Weights of a small contrastive image-text model.
Model: 7.76M parameters, 32-pixel images, encoder arch vit, encoder norm layernorm, encoder patch size [2, 2], encoder layers 16, encoder width 192, text encoder width 128, text encoder layers 10, text encoder norm layernorm, text encoder activation reglu.
Training: muon at rate 0.0026, 5500 steps, batches of 128.
Data: trained on photos of plants and fungi (iNaturalist), 22605 training examples, 31.1 epochs.
Rows from block 12 of the image encoder of a small contrastive image-text model, named by matrix and row number. Rows with one number belong to one neuron. Each number is 50 + 15 x the weight over its row's rms, rounded and kept within 0 to 99. All counts start at 0. After the name is the row's rms in percent of the matrix's.
After each neuron's rows are labels from the 100 images, of 14976, where the neuron reaches its largest size: "top examples" is what is common among them. Only what is clearly more common there than usual is listed. The data: photos of plants and fungi (iNaturalist).
# gate: MLP gate (encoder.blocks.12.mlp.gate.weight, 384x192), inputs 0-191
# fc1: MLP up (encoder.blocks.12.mlp.fc1.weight, 384x192), inputs 0-191
# fc2: MLP down (encoder.blocks.12.mlp.fc2.weight, 192x384, transposed), outputs 0-191

gate.113 111:53 50 20 34 67 46 66 47 52 63 63 57 59 41 41 62 39 33 67 67 44 35 35 75 26 31 31 65 77 56 76 61 55 50 70 72 50 51 53 35 69 52 71 63 37 62 39 60 67 29 30 35 76 61 19 51 32 49 69 48 52 50 44 16 48 27 51 57 58 40 19 68 46 50 71 38 71 42 31 57 58 58 69 50 45 57 33 35 52 75 39 20 74 81 65 34 48 60 45 54 59 36 37 60 53 40 49 61 45 34 38 25 50 72 47 23 47 60 52 26 43 63 48 46 35 26 63 35 41 38 53 28 47 58 41 56 55 43 15 28 55 63 19 74 62 41 58 65 56 65 60 22 56 42 50 43 39 42 43 35 37 60 67 54 65 56 60 33 46 56 86 18 43 69 76 63 41 63 64 39 52 42 55 38 76 51 37 37 63 77 41 57
fc1.113 108:25 46 40 52 32 21 43 47 38 44 53 55 35 55 39 47 35 46 49 48 33 48 62 41 16 64 45 61 34 71 36 37 57 48 37 47 68 16 37 39 49 61 67 58 64 49 43 62 67 54 26 62 17 56 54 49 72 55 76 65 44 34 59 53 31 61 57 71 34 44 56 38 33 38 62 55 49 52 82 13 60 66 62 45 47 46 55 42 27 68 49 60 42 39 44 45 60 78 59 64 46 49 44 45 36 45 66 38 51 52 65 62 43 71 74 80 49 27 39 36 47 62 25 31 37 35 54 54 78 67 40 58 36 28 63 42 28 42 73 51 62 32 61 68 48 49 47 48 42 56 64 60 63 71 51 77 34 40 69 37 43 59 59 81 31 35 36 58 54 26 19 43 48 84 60 70 71 46 79 16 75 44 36 62 57 85 51 75 60 41 54 58
fc2.113 104:32 41 61 32 74 53 49 54 40 47 37 40 64 22 47 28 23 42 22 58 49 64 68 50 72 58 88 48 60 38 38 32 44 44 71 45 45 46 53 82 65 63 67 54 27 43 43 42 62 49 21 42 49 54 24 41 67 64 58 41 66 42 40 44 64 83 51 66 52 48 43 55 61 55 47 70 43 28 69 62 50 44 34 15 82 68 36 56 61 47 57 45 26 42 59 35 59 42 45 32 33 60 62 52 47 49 45 28 66 21 56 48 71 61 49 49 85 38 52 75 36 55 39 53 15 45 56 87 51 47 60 38 70 82 44 61 30 46 43 30 60 36 42 45 19 63 57 59 44 62 27 66 56 54 36 67 54 40 80 76 39 58 46 51 51 66 64 45 47 45 50 59 60 48 59 73 31 36 49 69 46 26 38 34 43 42 53 77 68 19 60 66
top examples: order Asterales; family: Asteraceae; family: Cactaceae

gate.50 092:38 44 49 60 64 82 63 45 65 39 65 39 30 32 41 46 56 68 53 55 45 56 51 58 18 50 49 56 39 63 50 45 74 64 41 40 48 68 54 64 65 43 55 45 25 60 45 58 47 25 71 54 50 52 66 42 49 38 48 73 43 38 41 52 55 49 23 29 56 47 54 52 26 42 48 75 58 46 24 63 50 40 43 76 54 53 36 60 54 49 45 64 48 08 49 54 55 89 27 30 77 58 47 34 43 63 81 73 59 65 51 55 19 29 66 47 31 71 61 58 62 27 54 46 59 41 15 52 16 62 57 35 44 49 56 52 87 54 37 46 67 37 56 46 61 39 44 29 37 38 62 44 24 78 68 27 48 59 54 26 48 19 68 43 61 44 62 47 79 32 58 14 44 65 61 48 52 65 75 50 44 70 54 40 68 52 62 37 87 59 40 40
fc1.50 096:43 43 56 46 60 57 41 54 71 64 77 54 37 45 53 42 43 59 39 63 47 33 51 55 44 19 29 25 64 48 42 44 40 40 59 58 48 43 49 39 62 57 42 53 66 61 67 71 55 68 45 68 29 58 42 50 67 76 62 39 81 27 72 59 35 63 53 43 36 41 27 42 59 62 56 27 27 72 56 64 43 72 44 62 49 42 57 31 62 69 37 34 75 41 11 47 39 73 47 57 65 53 65 48 37 69 37 45 43 20 33 20 54 64 62 52 65 64 37 44 48 43 40 59 41 64 52 47 60 62 48 55 69 29 53 47 49 35 52 38 31 62 73 71 60 35 31 89 54 30 26 40 66 16 85 82 57 48 50 76 55 43 30 58 65 38 27 50 16 51 61 59 71 42 35 70 39 39 43 47 36 59 16 32 18 46 48 66 63 63 34 45
fc2.50 101:40 54 42 19 48 35 51 48 51 52 41 71 69 56 48 48 36 46 41 52 43 50 49 71 47 57 46 34 65 53 47 57 51 51 56 71 59 35 39 58 47 54 58 51 55 45 39 55 06 26 63 31 60 50 49 55 51 34 58 33 54 83 21 46 47 48 50 36 67 32 42 65 68 57 43 45 63 77 66 54 42 29 73 05 73 61 37 31 57 60 67 36 52 38 39 72 47 59 26 44 63 53 64 62 58 36 45 73 51 35 48 57 48 41 27 52 53 42 49 38 27 72 50 54 27 52 58 77 44 45 47 65 27 51 65 64 48 63 46 56 43 38 07 75 43 75 38 54 45 22 39 54 74 52 61 65 91 42 60 88 64 53 46 55 52 46 61 47 75 49 31 40 42 29 29 75 36 18 45 63 31 41 16 70 48 43 65 70 41 82 67 46
top examples: order Lamiales

gate.71 108:60 49 32 61 44 70 39 48 36 25 53 41 36 41 38 30 28 27 46 48 46 68 68 61 61 43 29 56 67 70 60 60 55 36 43 45 60 48 30 74 41 62 68 56 84 63 73 42 62 36 63 59 36 46 40 36 51 41 29 49 71 23 76 34 52 42 50 56 40 59 65 41 62 28 42 59 51 48 39 36 59 60 89 15 36 52 60 53 29 58 57 62 53 34 71 38 41 50 55 51 63 48 29 47 60 78 58 77 47 50 43 48 39 70 32 46 42 67 30 40 60 39 33 69 22 38 66 56 54 55 58 62 46 42 28 48 74 60 77 64 33 50 29 96 33 49 35 67 58 55 79 64 32 43 61 79 43 54 60 51 58 65 72 44 65 43 47 73 26 71 30 64 43 60 53 75 38 38 46 38 58 42 36 51 47 10 31 42 56 72 27 38
fc1.71 110:43 39 59 68 45 51 57 34 69 42 69 40 72 62 50 36 58 45 58 52 26 72 72 50 42 37 50 61 31 35 56 73 17 34 41 48 37 39 49 46 32 47 37 40 66 51 21 16 58 44 68 38 67 39 29 51 69 53 38 50 32 36 71 77 64 48 37 31 49 67 31 71 78 65 52 59 77 62 46 33 68 53 00 47 38 25 66 59 41 32 46 48 40 67 32 37 62 32 37 62 67 39 60 63 28 43 70 55 46 58 41 37 56 48 34 65 55 47 47 38 34 31 56 49 56 59 37 62 45 40 87 81 35 24 39 58 65 53 43 45 22 50 55 50 72 62 75 62 37 01 26 46 33 53 78 42 63 55 52 47 67 66 54 56 62 40 41 52 52 45 45 67 55 77 38 66 69 54 62 48 50 65 48 53 41 49 51 56 23 45 40 73
fc2.71 105:46 29 61 38 66 84 52 52 58 66 33 39 45 60 54 44 42 45 51 52 40 37 46 56 12 69 35 40 60 55 34 28 79 59 62 48 55 61 36 50 25 10 63 68 52 50 55 52 71 67 61 40 74 69 43 69 67 62 54 56 80 47 37 51 18 58 45 36 40 46 41 71 23 19 50 45 56 29 38 86 53 65 45 68 27 47 30 45 63 36 62 70 28 45 33 53 55 58 47 73 30 47 52 62 47 70 72 48 42 56 41 56 36 72 30 54 62 45 53 58 85 35 71 42 70 36 35 44 25 66 54 40 22 56 60 36 44 53 54 34 65 78 63 55 55 44 78 71 52 46 38 21 32 57 45 30 64 53 51 39 51 43 38 24 59 69 63 29 39 41 45 51 48 66 22 25 58 47 58 50 37 67 61 74 57 40 23 52 36 40 42 59
top examples: order Asterales; family: Asteraceae

gate.234 089:82 39 26 51 53 41 84 66 45 46 43 46 43 55 68 40 21 44 55 50 50 79 63 36 62 38 66 34 39 54 61 66 43 27 40 48 66 50 61 53 45 52 56 24 60 45 69 72 51 49 29 48 63 29 66 27 49 34 52 67 41 54 48 32 29 64 33 73 66 45 48 62 74 50 63 51 44 34 43 64 48 27 37 52 59 58 64 56 62 71 83 64 49 50 66 60 50 53 41 37 54 59 54 58 64 33 20 46 36 51 47 67 48 54 55 49 34 61 19 60 74 75 52 81 27 47 25 37 47 26 45 55 61 64 53 43 50 55 40 67 37 40 65 63 67 75 44 41 47 67 73 68 41 61 14 43 23 33 57 50 52 20 48 62 74 39 78 43 35 42 23 49 49 39 46 36 51 49 35 38 01 65 44 77 40 91 44 43 40 46 49 58
fc1.234 089:57 56 58 58 54 54 41 20 82 69 89 40 86 37 27 62 33 62 50 41 44 30 35 68 51 76 55 47 49 25 55 36 40 37 58 65 73 51 61 22 59 70 55 40 40 81 67 30 46 38 30 23 68 80 36 61 46 61 61 94 39 67 53 39 52 34 41 43 58 63 68 26 53 46 46 57 44 44 49 66 55 68 75 56 47 19 68 32 40 46 38 53 34 29 35 47 65 59 45 17 42 39 65 28 49 53 44 56 53 36 66 41 79 49 48 33 36 51 42 57 57 78 49 26 40 38 54 55 33 45 35 59 60 43 43 46 34 52 42 86 58 67 42 50 62 51 62 53 49 46 38 44 35 63 29 38 49 44 74 58 45 47 46 26 51 44 78 70 16 57 77 46 31 65 54 48 58 41 30 75 49 51 36 49 55 69 47 39 72 66 47 40
fc2.234 089:61 59 73 55 42 41 34 52 22 37 60 24 45 45 45 49 27 53 51 70 21 48 48 47 76 56 34 78 57 70 85 71 43 64 39 53 55 40 70 88 38 44 32 54 61 58 37 37 63 69 49 34 49 62 52 48 17 42 34 40 61 43 29 71 46 55 48 54 42 54 65 41 32 51 50 41 37 68 62 52 64 18 73 39 51 62 77 29 54 69 51 47 42 55 46 65 67 48 59 67 48 50 40 45 60 40 27 51 62 58 37 40 10 71 47 39 71 27 34 44 32 39 49 72 36 47 22 58 59 40 58 35 52 73 11 18 78 28 47 46 26 49 56 45 67 43 36 21 32 34 66 39 62 47 50 37 48 58 60 65 59 64 62 66 53 29 44 38 57 61 45 51 39 42 57 41 59 50 60 88 82 62 49 58 26 38 33 40 47 27 61 61
top examples: order Asterales; family: Asteraceae

gate.256 109:68 42 46 65 45 32 67 69 54 69 37 64 57 41 60 48 58 48 37 77 41 37 36 37 57 44 37 55 61 51 65 47 69 54 71 64 28 17 22 40 38 11 33 54 25 31 65 48 67 37 25 52 67 37 56 61 36 75 42 23 63 34 50 32 31 48 51 43 35 38 51 49 71 61 71 28 48 49 49 59 58 81 60 46 59 48 51 29 27 54 48 27 47 49 56 47 45 42 56 45 45 38 78 83 31 58 42 50 64 37 58 48 49 65 50 54 71 61 37 31 36 63 30 42 55 46 43 29 28 76 56 45 43 40 46 38 37 57 53 51 27 52 66 53 37 35 45 67 21 84 33 26 62 40 59 41 55 76 27 49 93 39 40 54 53 20 63 74 54 60 48 32 38 42 67 68 54 83 53 68 59 74 70 53 51 61 43 41 55 51 68 22
fc1.256 111:78 54 14 44 71 37 50 60 72 66 36 34 51 39 36 70 73 32 49 24 71 37 43 51 36 44 56 48 54 72 27 39 64 28 60 61 51 42 33 27 48 33 45 35 50 55 44 51 72 38 51 55 29 53 65 71 65 67 60 61 59 25 28 48 49 52 54 45 34 23 63 47 22 34 67 53 40 58 41 44 88 49 44 50 74 73 39 38 24 46 40 44 20 64 55 50 40 40 51 52 38 49 41 40 45 68 67 44 18 71 27 68 83 56 46 33 59 51 42 55 37 45 63 68 41 56 43 31 66 60 17 75 60 49 43 46 32 75 51 76 43 43 83 61 32 64 54 61 22 65 56 90 51 32 49 71 48 49 53 41 72 66 50 60 63 16 36 49 59 39 60 36 47 48 78 45 55 79 56 37 57 46 40 49 58 45 44 57 41 39 35 53
fc2.256 110:53 43 47 32 66 53 42 43 70 60 51 37 00 49 13 62 64 67 64 23 64 09 34 63 39 41 54 67 46 44 54 63 62 61 60 33 51 51 28 71 67 64 56 55 41 14 34 64 41 64 41 35 65 34 55 39 55 44 62 62 69 70 75 42 73 60 41 51 63 69 46 75 52 76 61 57 61 83 60 50 45 68 57 62 46 48 50 67 41 63 38 64 57 53 55 48 39 35 51 60 35 36 48 37 58 44 35 13 36 63 43 56 68 25 43 51 28 61 48 53 46 46 71 60 47 42 38 61 56 58 42 65 48 66 41 54 44 48 75 70 67 55 44 47 63 43 19 51 63 78 38 57 47 57 53 76 60 56 65 14 53 48 41 24 64 37 21 36 68 64 31 56 61 44 42 64 67 50 27 51 47 62 80 37 39 49 51 38 38 19 48 40
top examples: order Asterales; family: Asteraceae

gate.69 101:84 45 26 73 56 53 46 36 31 81 38 33 38 44 51 23 60 24 54 51 78 51 43 52 40 65 45 68 51 61 55 67 39 44 38 48 56 22 48 54 69 51 22 67 69 54 37 44 57 33 61 48 70 26 35 30 49 44 70 28 54 53 53 67 71 17 68 26 35 32 72 42 39 37 33 64 11 36 31 69 50 40 71 58 61 38 57 62 39 45 61 62 40 32 61 41 41 82 35 50 48 48 36 70 66 89 30 40 64 58 61 37 58 79 55 46 51 33 40 56 55 31 33 51 37 39 35 39 59 48 38 68 53 51 45 53 59 30 38 38 50 61 85 56 59 54 26 18 89 56 17 47 61 54 51 51 75 53 13 62 51 35 42 48 71 51 38 45 71 42 43 38 55 64 67 48 48 39 59 44 60 49 33 36 52 55 52 42 47 60 49 49
fc1.69 098:30 61 41 52 43 34 34 54 39 20 29 47 47 66 38 90 52 47 52 65 36 38 32 69 37 48 56 32 65 47 54 42 58 44 57 53 39 54 64 63 31 39 55 60 60 33 67 37 44 79 48 35 50 42 56 57 36 65 28 34 52 42 68 33 25 61 65 44 62 43 51 35 72 61 34 32 59 54 33 59 33 50 52 21 55 30 41 67 42 99 72 61 63 32 54 68 32 47 58 55 54 22 37 59 72 18 32 39 59 60 57 34 82 42 47 55 66 61 65 58 50 52 35 28 44 42 44 60 58 57 52 55 30 96 48 71 56 76 33 64 27 24 46 40 64 51 59 51 28 75 68 41 43 57 68 48 40 71 71 36 51 78 79 51 27 21 39 52 36 60 49 71 56 42 42 30 49 54 51 63 37 57 41 40 52 60 32 25 63 36 42 59
fc2.69 090:31 63 40 30 47 61 60 51 51 60 43 51 23 34 48 28 42 81 67 54 77 52 88 41 31 37 29 31 52 26 70 58 72 25 80 33 47 52 76 30 56 62 51 42 50 30 72 45 51 58 70 76 47 50 40 69 55 53 64 69 39 39 35 54 61 47 64 60 35 65 72 38 25 62 77 41 56 69 35 48 40 72 31 45 44 57 28 37 75 44 61 56 58 70 52 65 28 81 72 46 52 29 51 69 56 58 49 65 35 25 47 41 37 37 34 32 73 25 53 57 33 51 48 37 41 35 97 77 56 56 48 47 51 58 55 48 70 67 75 27 24 42 45 46 39 60 52 47 59 67 33 19 67 31 63 70 56 35 57 47 42 37 60 51 72 37 60 62 62 43 53 63 56 64 42 55 31 42 38 45 61 50 49 30 71 64 53 63 58 49 34 51
top examples: order Lamiales

gate.104 091:80 43 58 64 39 40 42 44 38 26 15 43 57 24 61 84 78 51 73 44 72 66 52 34 39 44 47 65 97 34 67 41 63 54 77 50 52 78 37 76 67 43 55 66 39 56 37 62 79 36 44 65 55 53 43 37 58 54 57 38 29 27 45 50 55 20 44 64 60 67 49 53 47 59 27 44 46 35 59 11 16 55 59 63 52 75 64 47 54 53 63 43 55 67 83 54 49 48 52 44 44 27 57 66 41 31 41 28 63 28 17 39 65 74 46 69 33 41 59 52 73 42 33 64 40 56 44 66 56 39 52 41 56 47 45 47 44 69 53 54 43 38 36 77 53 59 48 60 43 14 61 75 53 48 67 61 51 53 42 52 25 64 51 22 87 71 62 55 36 52 37 44 39 47 60 46 63 58 45 58 63 68 61 42 42 66 57 63 61 67 49 55
fc1.104 086:59 50 31 67 37 42 51 70 64 50 78 61 72 50 38 37 59 42 66 69 64 27 57 07 29 73 39 58 61 30 48 57 18 71 36 30 48 38 68 35 55 29 74 56 38 41 51 69 36 65 65 38 46 45 20 30 68 83 58 50 49 41 54 41 48 63 45 63 43 73 49 48 68 22 44 49 37 23 40 50 40 42 66 53 30 38 28 57 55 52 33 34 59 40 68 30 42 49 59 27 69 61 49 40 40 37 44 50 58 85 73 44 63 42 41 51 25 39 68 54 28 52 54 67 69 39 50 25 74 52 35 54 81 38 61 48 59 65 64 25 65 36 70 24 35 22 48 64 29 43 61 71 46 44 56 56 67 37 44 41 40 61 26 60 22 59 62 20 30 44 43 32 59 44 80 62 25 46 33 57 55 51 51 52 43 51 40 55 41 61 43 48
fc2.104 088:42 50 45 43 77 46 63 42 64 60 30 39 57 37 70 61 65 61 05 44 45 73 54 40 30 20 30 58 67 43 61 59 67 35 65 69 65 47 49 42 53 50 77 39 43 42 46 67 29 63 39 64 26 49 51 59 51 47 41 46 61 71 39 36 17 35 29 61 50 40 67 71 31 54 44 40 48 41 48 51 36 47 70 42 41 74 43 55 45 56 42 69 28 47 22 55 34 52 48 48 31 36 51 30 61 19 73 46 34 26 49 63 39 59 29 60 45 62 61 47 74 66 33 57 26 52 69 61 26 40 64 48 81 77 72 31 58 41 40 28 66 43 42 93 35 52 52 51 76 51 53 70 38 42 54 67 71 41 60 61 69 52 38 58 51 50 54 64 48 40 32 78 38 72 30 47 42 58 45 47 34 39 20 30 25 41 40 41 45 58 28 82
top examples: order Asterales; family: Asteraceae

gate.201 100:39 34 56 64 73 56 29 63 70 32 69 46 55 61 62 32 47 69 67 31 43 57 55 60 40 52 46 74 63 13 36 74 54 63 53 23 34 45 60 62 52 27 56 34 42 37 57 35 50 45 43 52 45 18 37 42 68 47 54 45 67 34 53 49 52 63 40 30 45 39 61 47 67 45 42 28 61 42 49 64 65 47 70 66 48 70 46 54 78 52 53 44 61 47 41 68 44 18 51 25 40 81 43 59 66 35 17 49 56 72 69 34 16 47 69 38 23 59 24 55 64 38 58 55 26 62 55 33 42 53 51 19 57 62 57 37 81 65 46 42 52 41 68 43 58 64 47 54 45 56 24 48 14 71 96 48 64 27 26 40 34 51 50 59 66 76 30 63 68 52 57 40 64 60 45 46 30 41 66 53 50 55 56 56 54 49 53 39 89 64 48 25
fc1.201 102:69 56 40 57 51 63 49 36 40 32 77 86 34 26 45 62 61 27 68 16 56 67 69 15 65 71 44 70 28 49 52 54 60 64 49 62 53 40 31 31 58 35 54 51 53 58 40 35 71 66 46 33 76 15 51 24 39 49 35 55 87 49 72 65 69 75 60 72 57 43 19 58 37 36 49 69 54 73 37 42 61 33 61 58 25 48 61 42 49 54 19 51 45 48 48 38 57 61 49 48 55 53 55 47 70 71 62 57 10 56 77 78 48 50 21 25 43 48 51 65 41 41 61 33 43 26 33 43 37 46 46 55 52 29 62 33 29 53 57 49 30 18 59 66 57 46 44 57 66 53 59 54 52 46 25 31 47 70 29 45 62 45 60 45 62 58 44 48 24 23 49 57 53 52 55 49 60 66 67 51 58 52 39 60 28 36 67 68 30 56 44 66
fc2.201 097:83 74 59 36 71 24 25 46 44 47 53 48 72 63 14 31 71 48 63 55 68 50 50 34 59 62 51 52 36 53 63 48 64 58 69 53 83 40 48 57 19 48 58 52 63 61 49 39 48 30 69 43 45 54 42 58 52 38 50 47 49 46 68 34 23 45 39 63 44 71 42 70 60 47 61 65 44 65 43 35 80 46 50 32 35 23 65 39 33 53 60 35 66 24 40 56 62 51 44 67 52 46 50 35 57 64 54 45 46 55 61 23 54 77 41 53 88 29 35 49 46 44 48 50 50 63 66 60 59 17 48 69 32 46 46 65 33 36 60 37 32 65 23 42 34 63 68 56 58 52 40 53 59 10 60 83 49 37 62 52 41 55 32 53 45 21 62 39 48 27 37 76 41 46 64 55 59 61 38 30 39 38 26 41 26 79 61 82 62 83 31 67
top examples: order Asterales; family: Asteraceae

gate.39 104:85 42 51 53 62 34 50 58 39 40 44 70 50 55 65 39 42 52 41 31 35 58 71 57 54 57 53 63 23 62 69 62 43 31 66 40 46 37 73 17 68 50 80 44 44 09 33 55 84 39 39 50 30 00 41 63 43 46 17 36 49 55 26 44 59 24 76 52 44 38 69 37 61 67 67 71 38 47 63 56 53 28 52 50 58 49 39 67 62 25 46 55 26 40 68 57 58 57 67 57 63 72 54 55 55 22 64 47 40 58 68 50 60 53 62 61 38 59 63 62 74 69 53 24 39 70 45 58 51 29 30 39 28 29 46 36 48 71 44 43 45 38 48 24 68 57 48 23 36 38 41 44 47 34 58 63 51 56 56 26 44 67 51 64 34 28 29 54 48 73 40 38 69 29 43 32 78 49 45 43 55 44 33 37 73 64 70 71 51 43 57 54
fc1.39 101:33 43 27 36 52 56 48 86 36 59 55 58 30 57 47 26 53 39 53 39 67 76 64 43 47 60 79 46 46 35 47 48 64 24 69 42 49 36 45 42 42 63 69 49 80 47 09 41 59 59 42 42 75 28 49 46 45 40 25 54 58 53 52 57 56 69 51 78 54 53 40 38 46 42 57 55 35 66 55 55 52 42 30 83 55 59 49 36 49 26 37 51 38 43 60 44 49 50 39 61 29 55 44 39 58 28 55 28 38 81 39 47 75 61 26 86 39 48 70 39 42 71 97 49 49 41 67 59 59 52 48 73 66 13 53 45 65 57 60 35 64 70 48 55 53 48 65 46 35 27 34 76 45 45 61 51 75 58 63 50 72 59 51 51 34 48 59 46 40 67 18 50 47 34 58 64 29 40 41 60 69 66 18 64 78 88 37 44 66 50 47 38
fc2.39 099:41 79 71 17 52 61 14 42 53 68 71 27 48 45 49 59 44 76 35 39 41 54 41 41 56 64 77 45 46 78 31 30 60 60 49 57 42 53 65 45 35 69 40 57 75 65 43 24 63 46 45 48 34 56 82 56 57 68 31 48 51 74 58 39 37 70 64 59 39 51 47 53 36 51 60 39 50 45 48 43 49 60 48 34 53 64 26 38 42 83 55 48 44 40 54 32 31 39 62 51 47 43 40 24 06 31 27 48 51 59 49 61 48 47 41 50 45 59 57 58 42 29 34 50 49 67 24 39 59 43 81 70 55 51 46 67 77 41 33 62 37 71 47 48 84 43 55 75 55 45 52 69 54 58 53 64 64 76 63 53 47 67 35 33 60 34 65 46 68 48 28 79 57 43 49 40 62 52 85 71 41 47 50 40 11 73 77 16 46 56 46 26
top examples: order Asterales; family: Asteraceae

gate.248 103:80 44 62 35 66 52 51 67 40 65 42 85 39 67 79 56 48 45 55 48 48 44 47 68 37 37 32 55 64 61 61 55 57 49 62 44 36 32 42 60 46 64 55 36 36 50 20 77 68 13 33 74 38 48 37 29 42 41 52 36 45 40 36 63 52 31 49 34 68 47 50 34 59 68 43 41 22 45 66 37 41 43 59 38 67 35 66 72 49 42 61 26 50 53 50 11 50 55 69 45 84 54 42 77 49 23 86 49 57 38 56 47 43 36 63 48 40 48 51 52 61 38 52 46 47 26 16 28 30 77 56 33 14 42 55 71 23 58 55 35 42 73 42 40 52 37 66 67 51 34 50 40 24 32 46 48 38 58 30 64 60 47 52 60 41 72 41 44 46 40 44 51 35 27 68 38 70 37 29 77 50 78 48 30 63 38 51 74 37 72 37 46
fc1.248 109:44 52 51 56 51 62 57 21 68 53 46 48 59 59 51 47 42 49 39 63 59 28 55 24 24 35 29 36 61 42 81 65 41 54 61 54 69 09 49 59 33 50 56 43 45 33 74 56 46 48 43 41 51 57 47 51 43 74 38 49 77 67 53 37 46 62 50 53 41 51 28 56 54 66 11 52 44 45 79 50 53 38 34 78 52 60 61 23 99 52 65 38 40 48 34 37 77 69 19 43 36 65 68 67 38 42 61 24 76 46 70 60 56 65 66 31 30 51 66 37 50 60 79 58 23 45 36 82 49 65 66 44 17 36 72 53 30 33 43 64 26 47 52 25 61 36 29 53 59 58 59 59 64 53 76 33 56 41 58 49 52 49 25 56 36 47 68 45 48 45 26 64 37 66 57 50 46 38 46 37 61 28 42 58 65 54 78 36 40 38 30 38
fc2.248 112:46 48 48 42 53 41 66 55 29 63 97 91 82 56 64 38 31 37 45 56 64 29 64 28 41 54 28 36 53 46 49 17 53 56 73 42 26 32 47 46 41 47 67 60 59 68 38 43 48 68 62 41 83 42 47 66 52 52 22 22 57 39 70 68 53 61 35 24 61 48 33 47 55 70 48 81 67 12 47 57 49 58 64 36 72 36 25 46 72 55 49 52 50 73 53 47 53 74 45 68 38 35 59 35 67 54 97 43 56 48 33 38 50 52 48 37 58 50 58 48 44 53 46 62 54 55 55 56 41 41 46 54 62 42 56 38 43 41 09 56 35 43 54 53 30 65 34 40 35 44 68 71 52 70 35 64 42 58 75 44 29 22 73 28 59 64 54 33 50 60 57 39 74 64 39 19 62 61 51 48 45 51 30 40 59 47 64 42 40 59 45 28
top examples: kingdom Fungi

gate.309 099:55 47 60 44 49 79 33 59 51 22 38 56 40 74 35 36 66 31 60 66 39 50 26 47 48 61 55 52 46 47 27 51 65 39 59 81 28 50 49 61 50 43 34 67 66 51 29 47 50 30 50 37 73 66 40 47 25 38 49 31 46 55 58 38 55 55 39 31 49 42 39 41 52 29 72 62 50 35 47 53 33 17 73 49 52 60 64 37 21 47 62 32 44 50 49 32 55 33 49 47 61 51 31 46 60 77 38 65 24 32 78 54 69 54 57 75 28 47 37 58 67 41 35 22 66 31 45 40 59 50 46 51 48 50 35 38 53 82 58 80 61 60 50 61 52 53 57 32 53 64 56 56 48 55 24 44 80 38 48 56 39 47 40 66 75 52 63 50 29 35 45 25 83 77 77 28 61 52 29 63 40 29 89 41 79 35 67 84 48 60 37 21
fc1.309 093:47 87 66 79 35 42 32 55 61 46 60 39 31 47 30 77 39 60 53 41 22 43 62 46 59 41 47 47 64 41 56 57 30 51 68 47 56 59 42 65 68 51 95 53 65 55 52 44 65 62 63 59 31 58 42 38 79 44 43 66 49 52 71 30 50 59 67 49 55 40 22 52 63 37 51 23 34 89 63 52 53 59 44 63 49 51 30 45 58 61 45 53 60 70 60 26 38 45 61 58 34 50 70 76 69 30 37 22 38 59 11 30 30 59 80 16 58 58 65 52 59 49 36 63 58 53 43 44 59 49 48 33 70 69 62 43 47 80 42 68 45 47 53 44 10 82 40 45 34 29 37 56 63 63 71 42 44 53 48 42 40 24 52 53 52 37 44 40 24 65 53 50 30 08 37 36 40 40 57 58 35 68 61 49 30 47 49 32 52 32 49 52
fc2.309 092:63 58 61 44 49 38 50 78 30 24 56 41 54 41 41 58 51 65 78 39 55 58 46 49 80 41 32 60 56 45 27 17 24 31 45 45 60 57 47 24 77 67 60 70 55 54 44 34 74 29 52 60 31 69 33 68 50 29 74 31 46 67 59 45 42 41 67 66 56 75 47 39 53 59 51 26 54 53 52 48 66 62 37 40 46 51 61 43 46 64 29 36 47 38 68 79 70 42 31 67 45 41 26 55 33 58 82 53 45 39 45 61 64 43 34 47 76 73 55 47 47 65 45 47 53 77 43 85 45 48 48 52 47 32 43 68 46 61 61 74 51 42 34 37 40 80 37 58 45 38 52 42 76 46 42 50 34 62 80 46 85 51 62 76 70 54 29 64 42 78 63 50 66 25 45 63 46 32 41 60 47 55 25 68 64 19 43 51 56 75 65 80
top examples: order Lamiales; family: Lamiaceae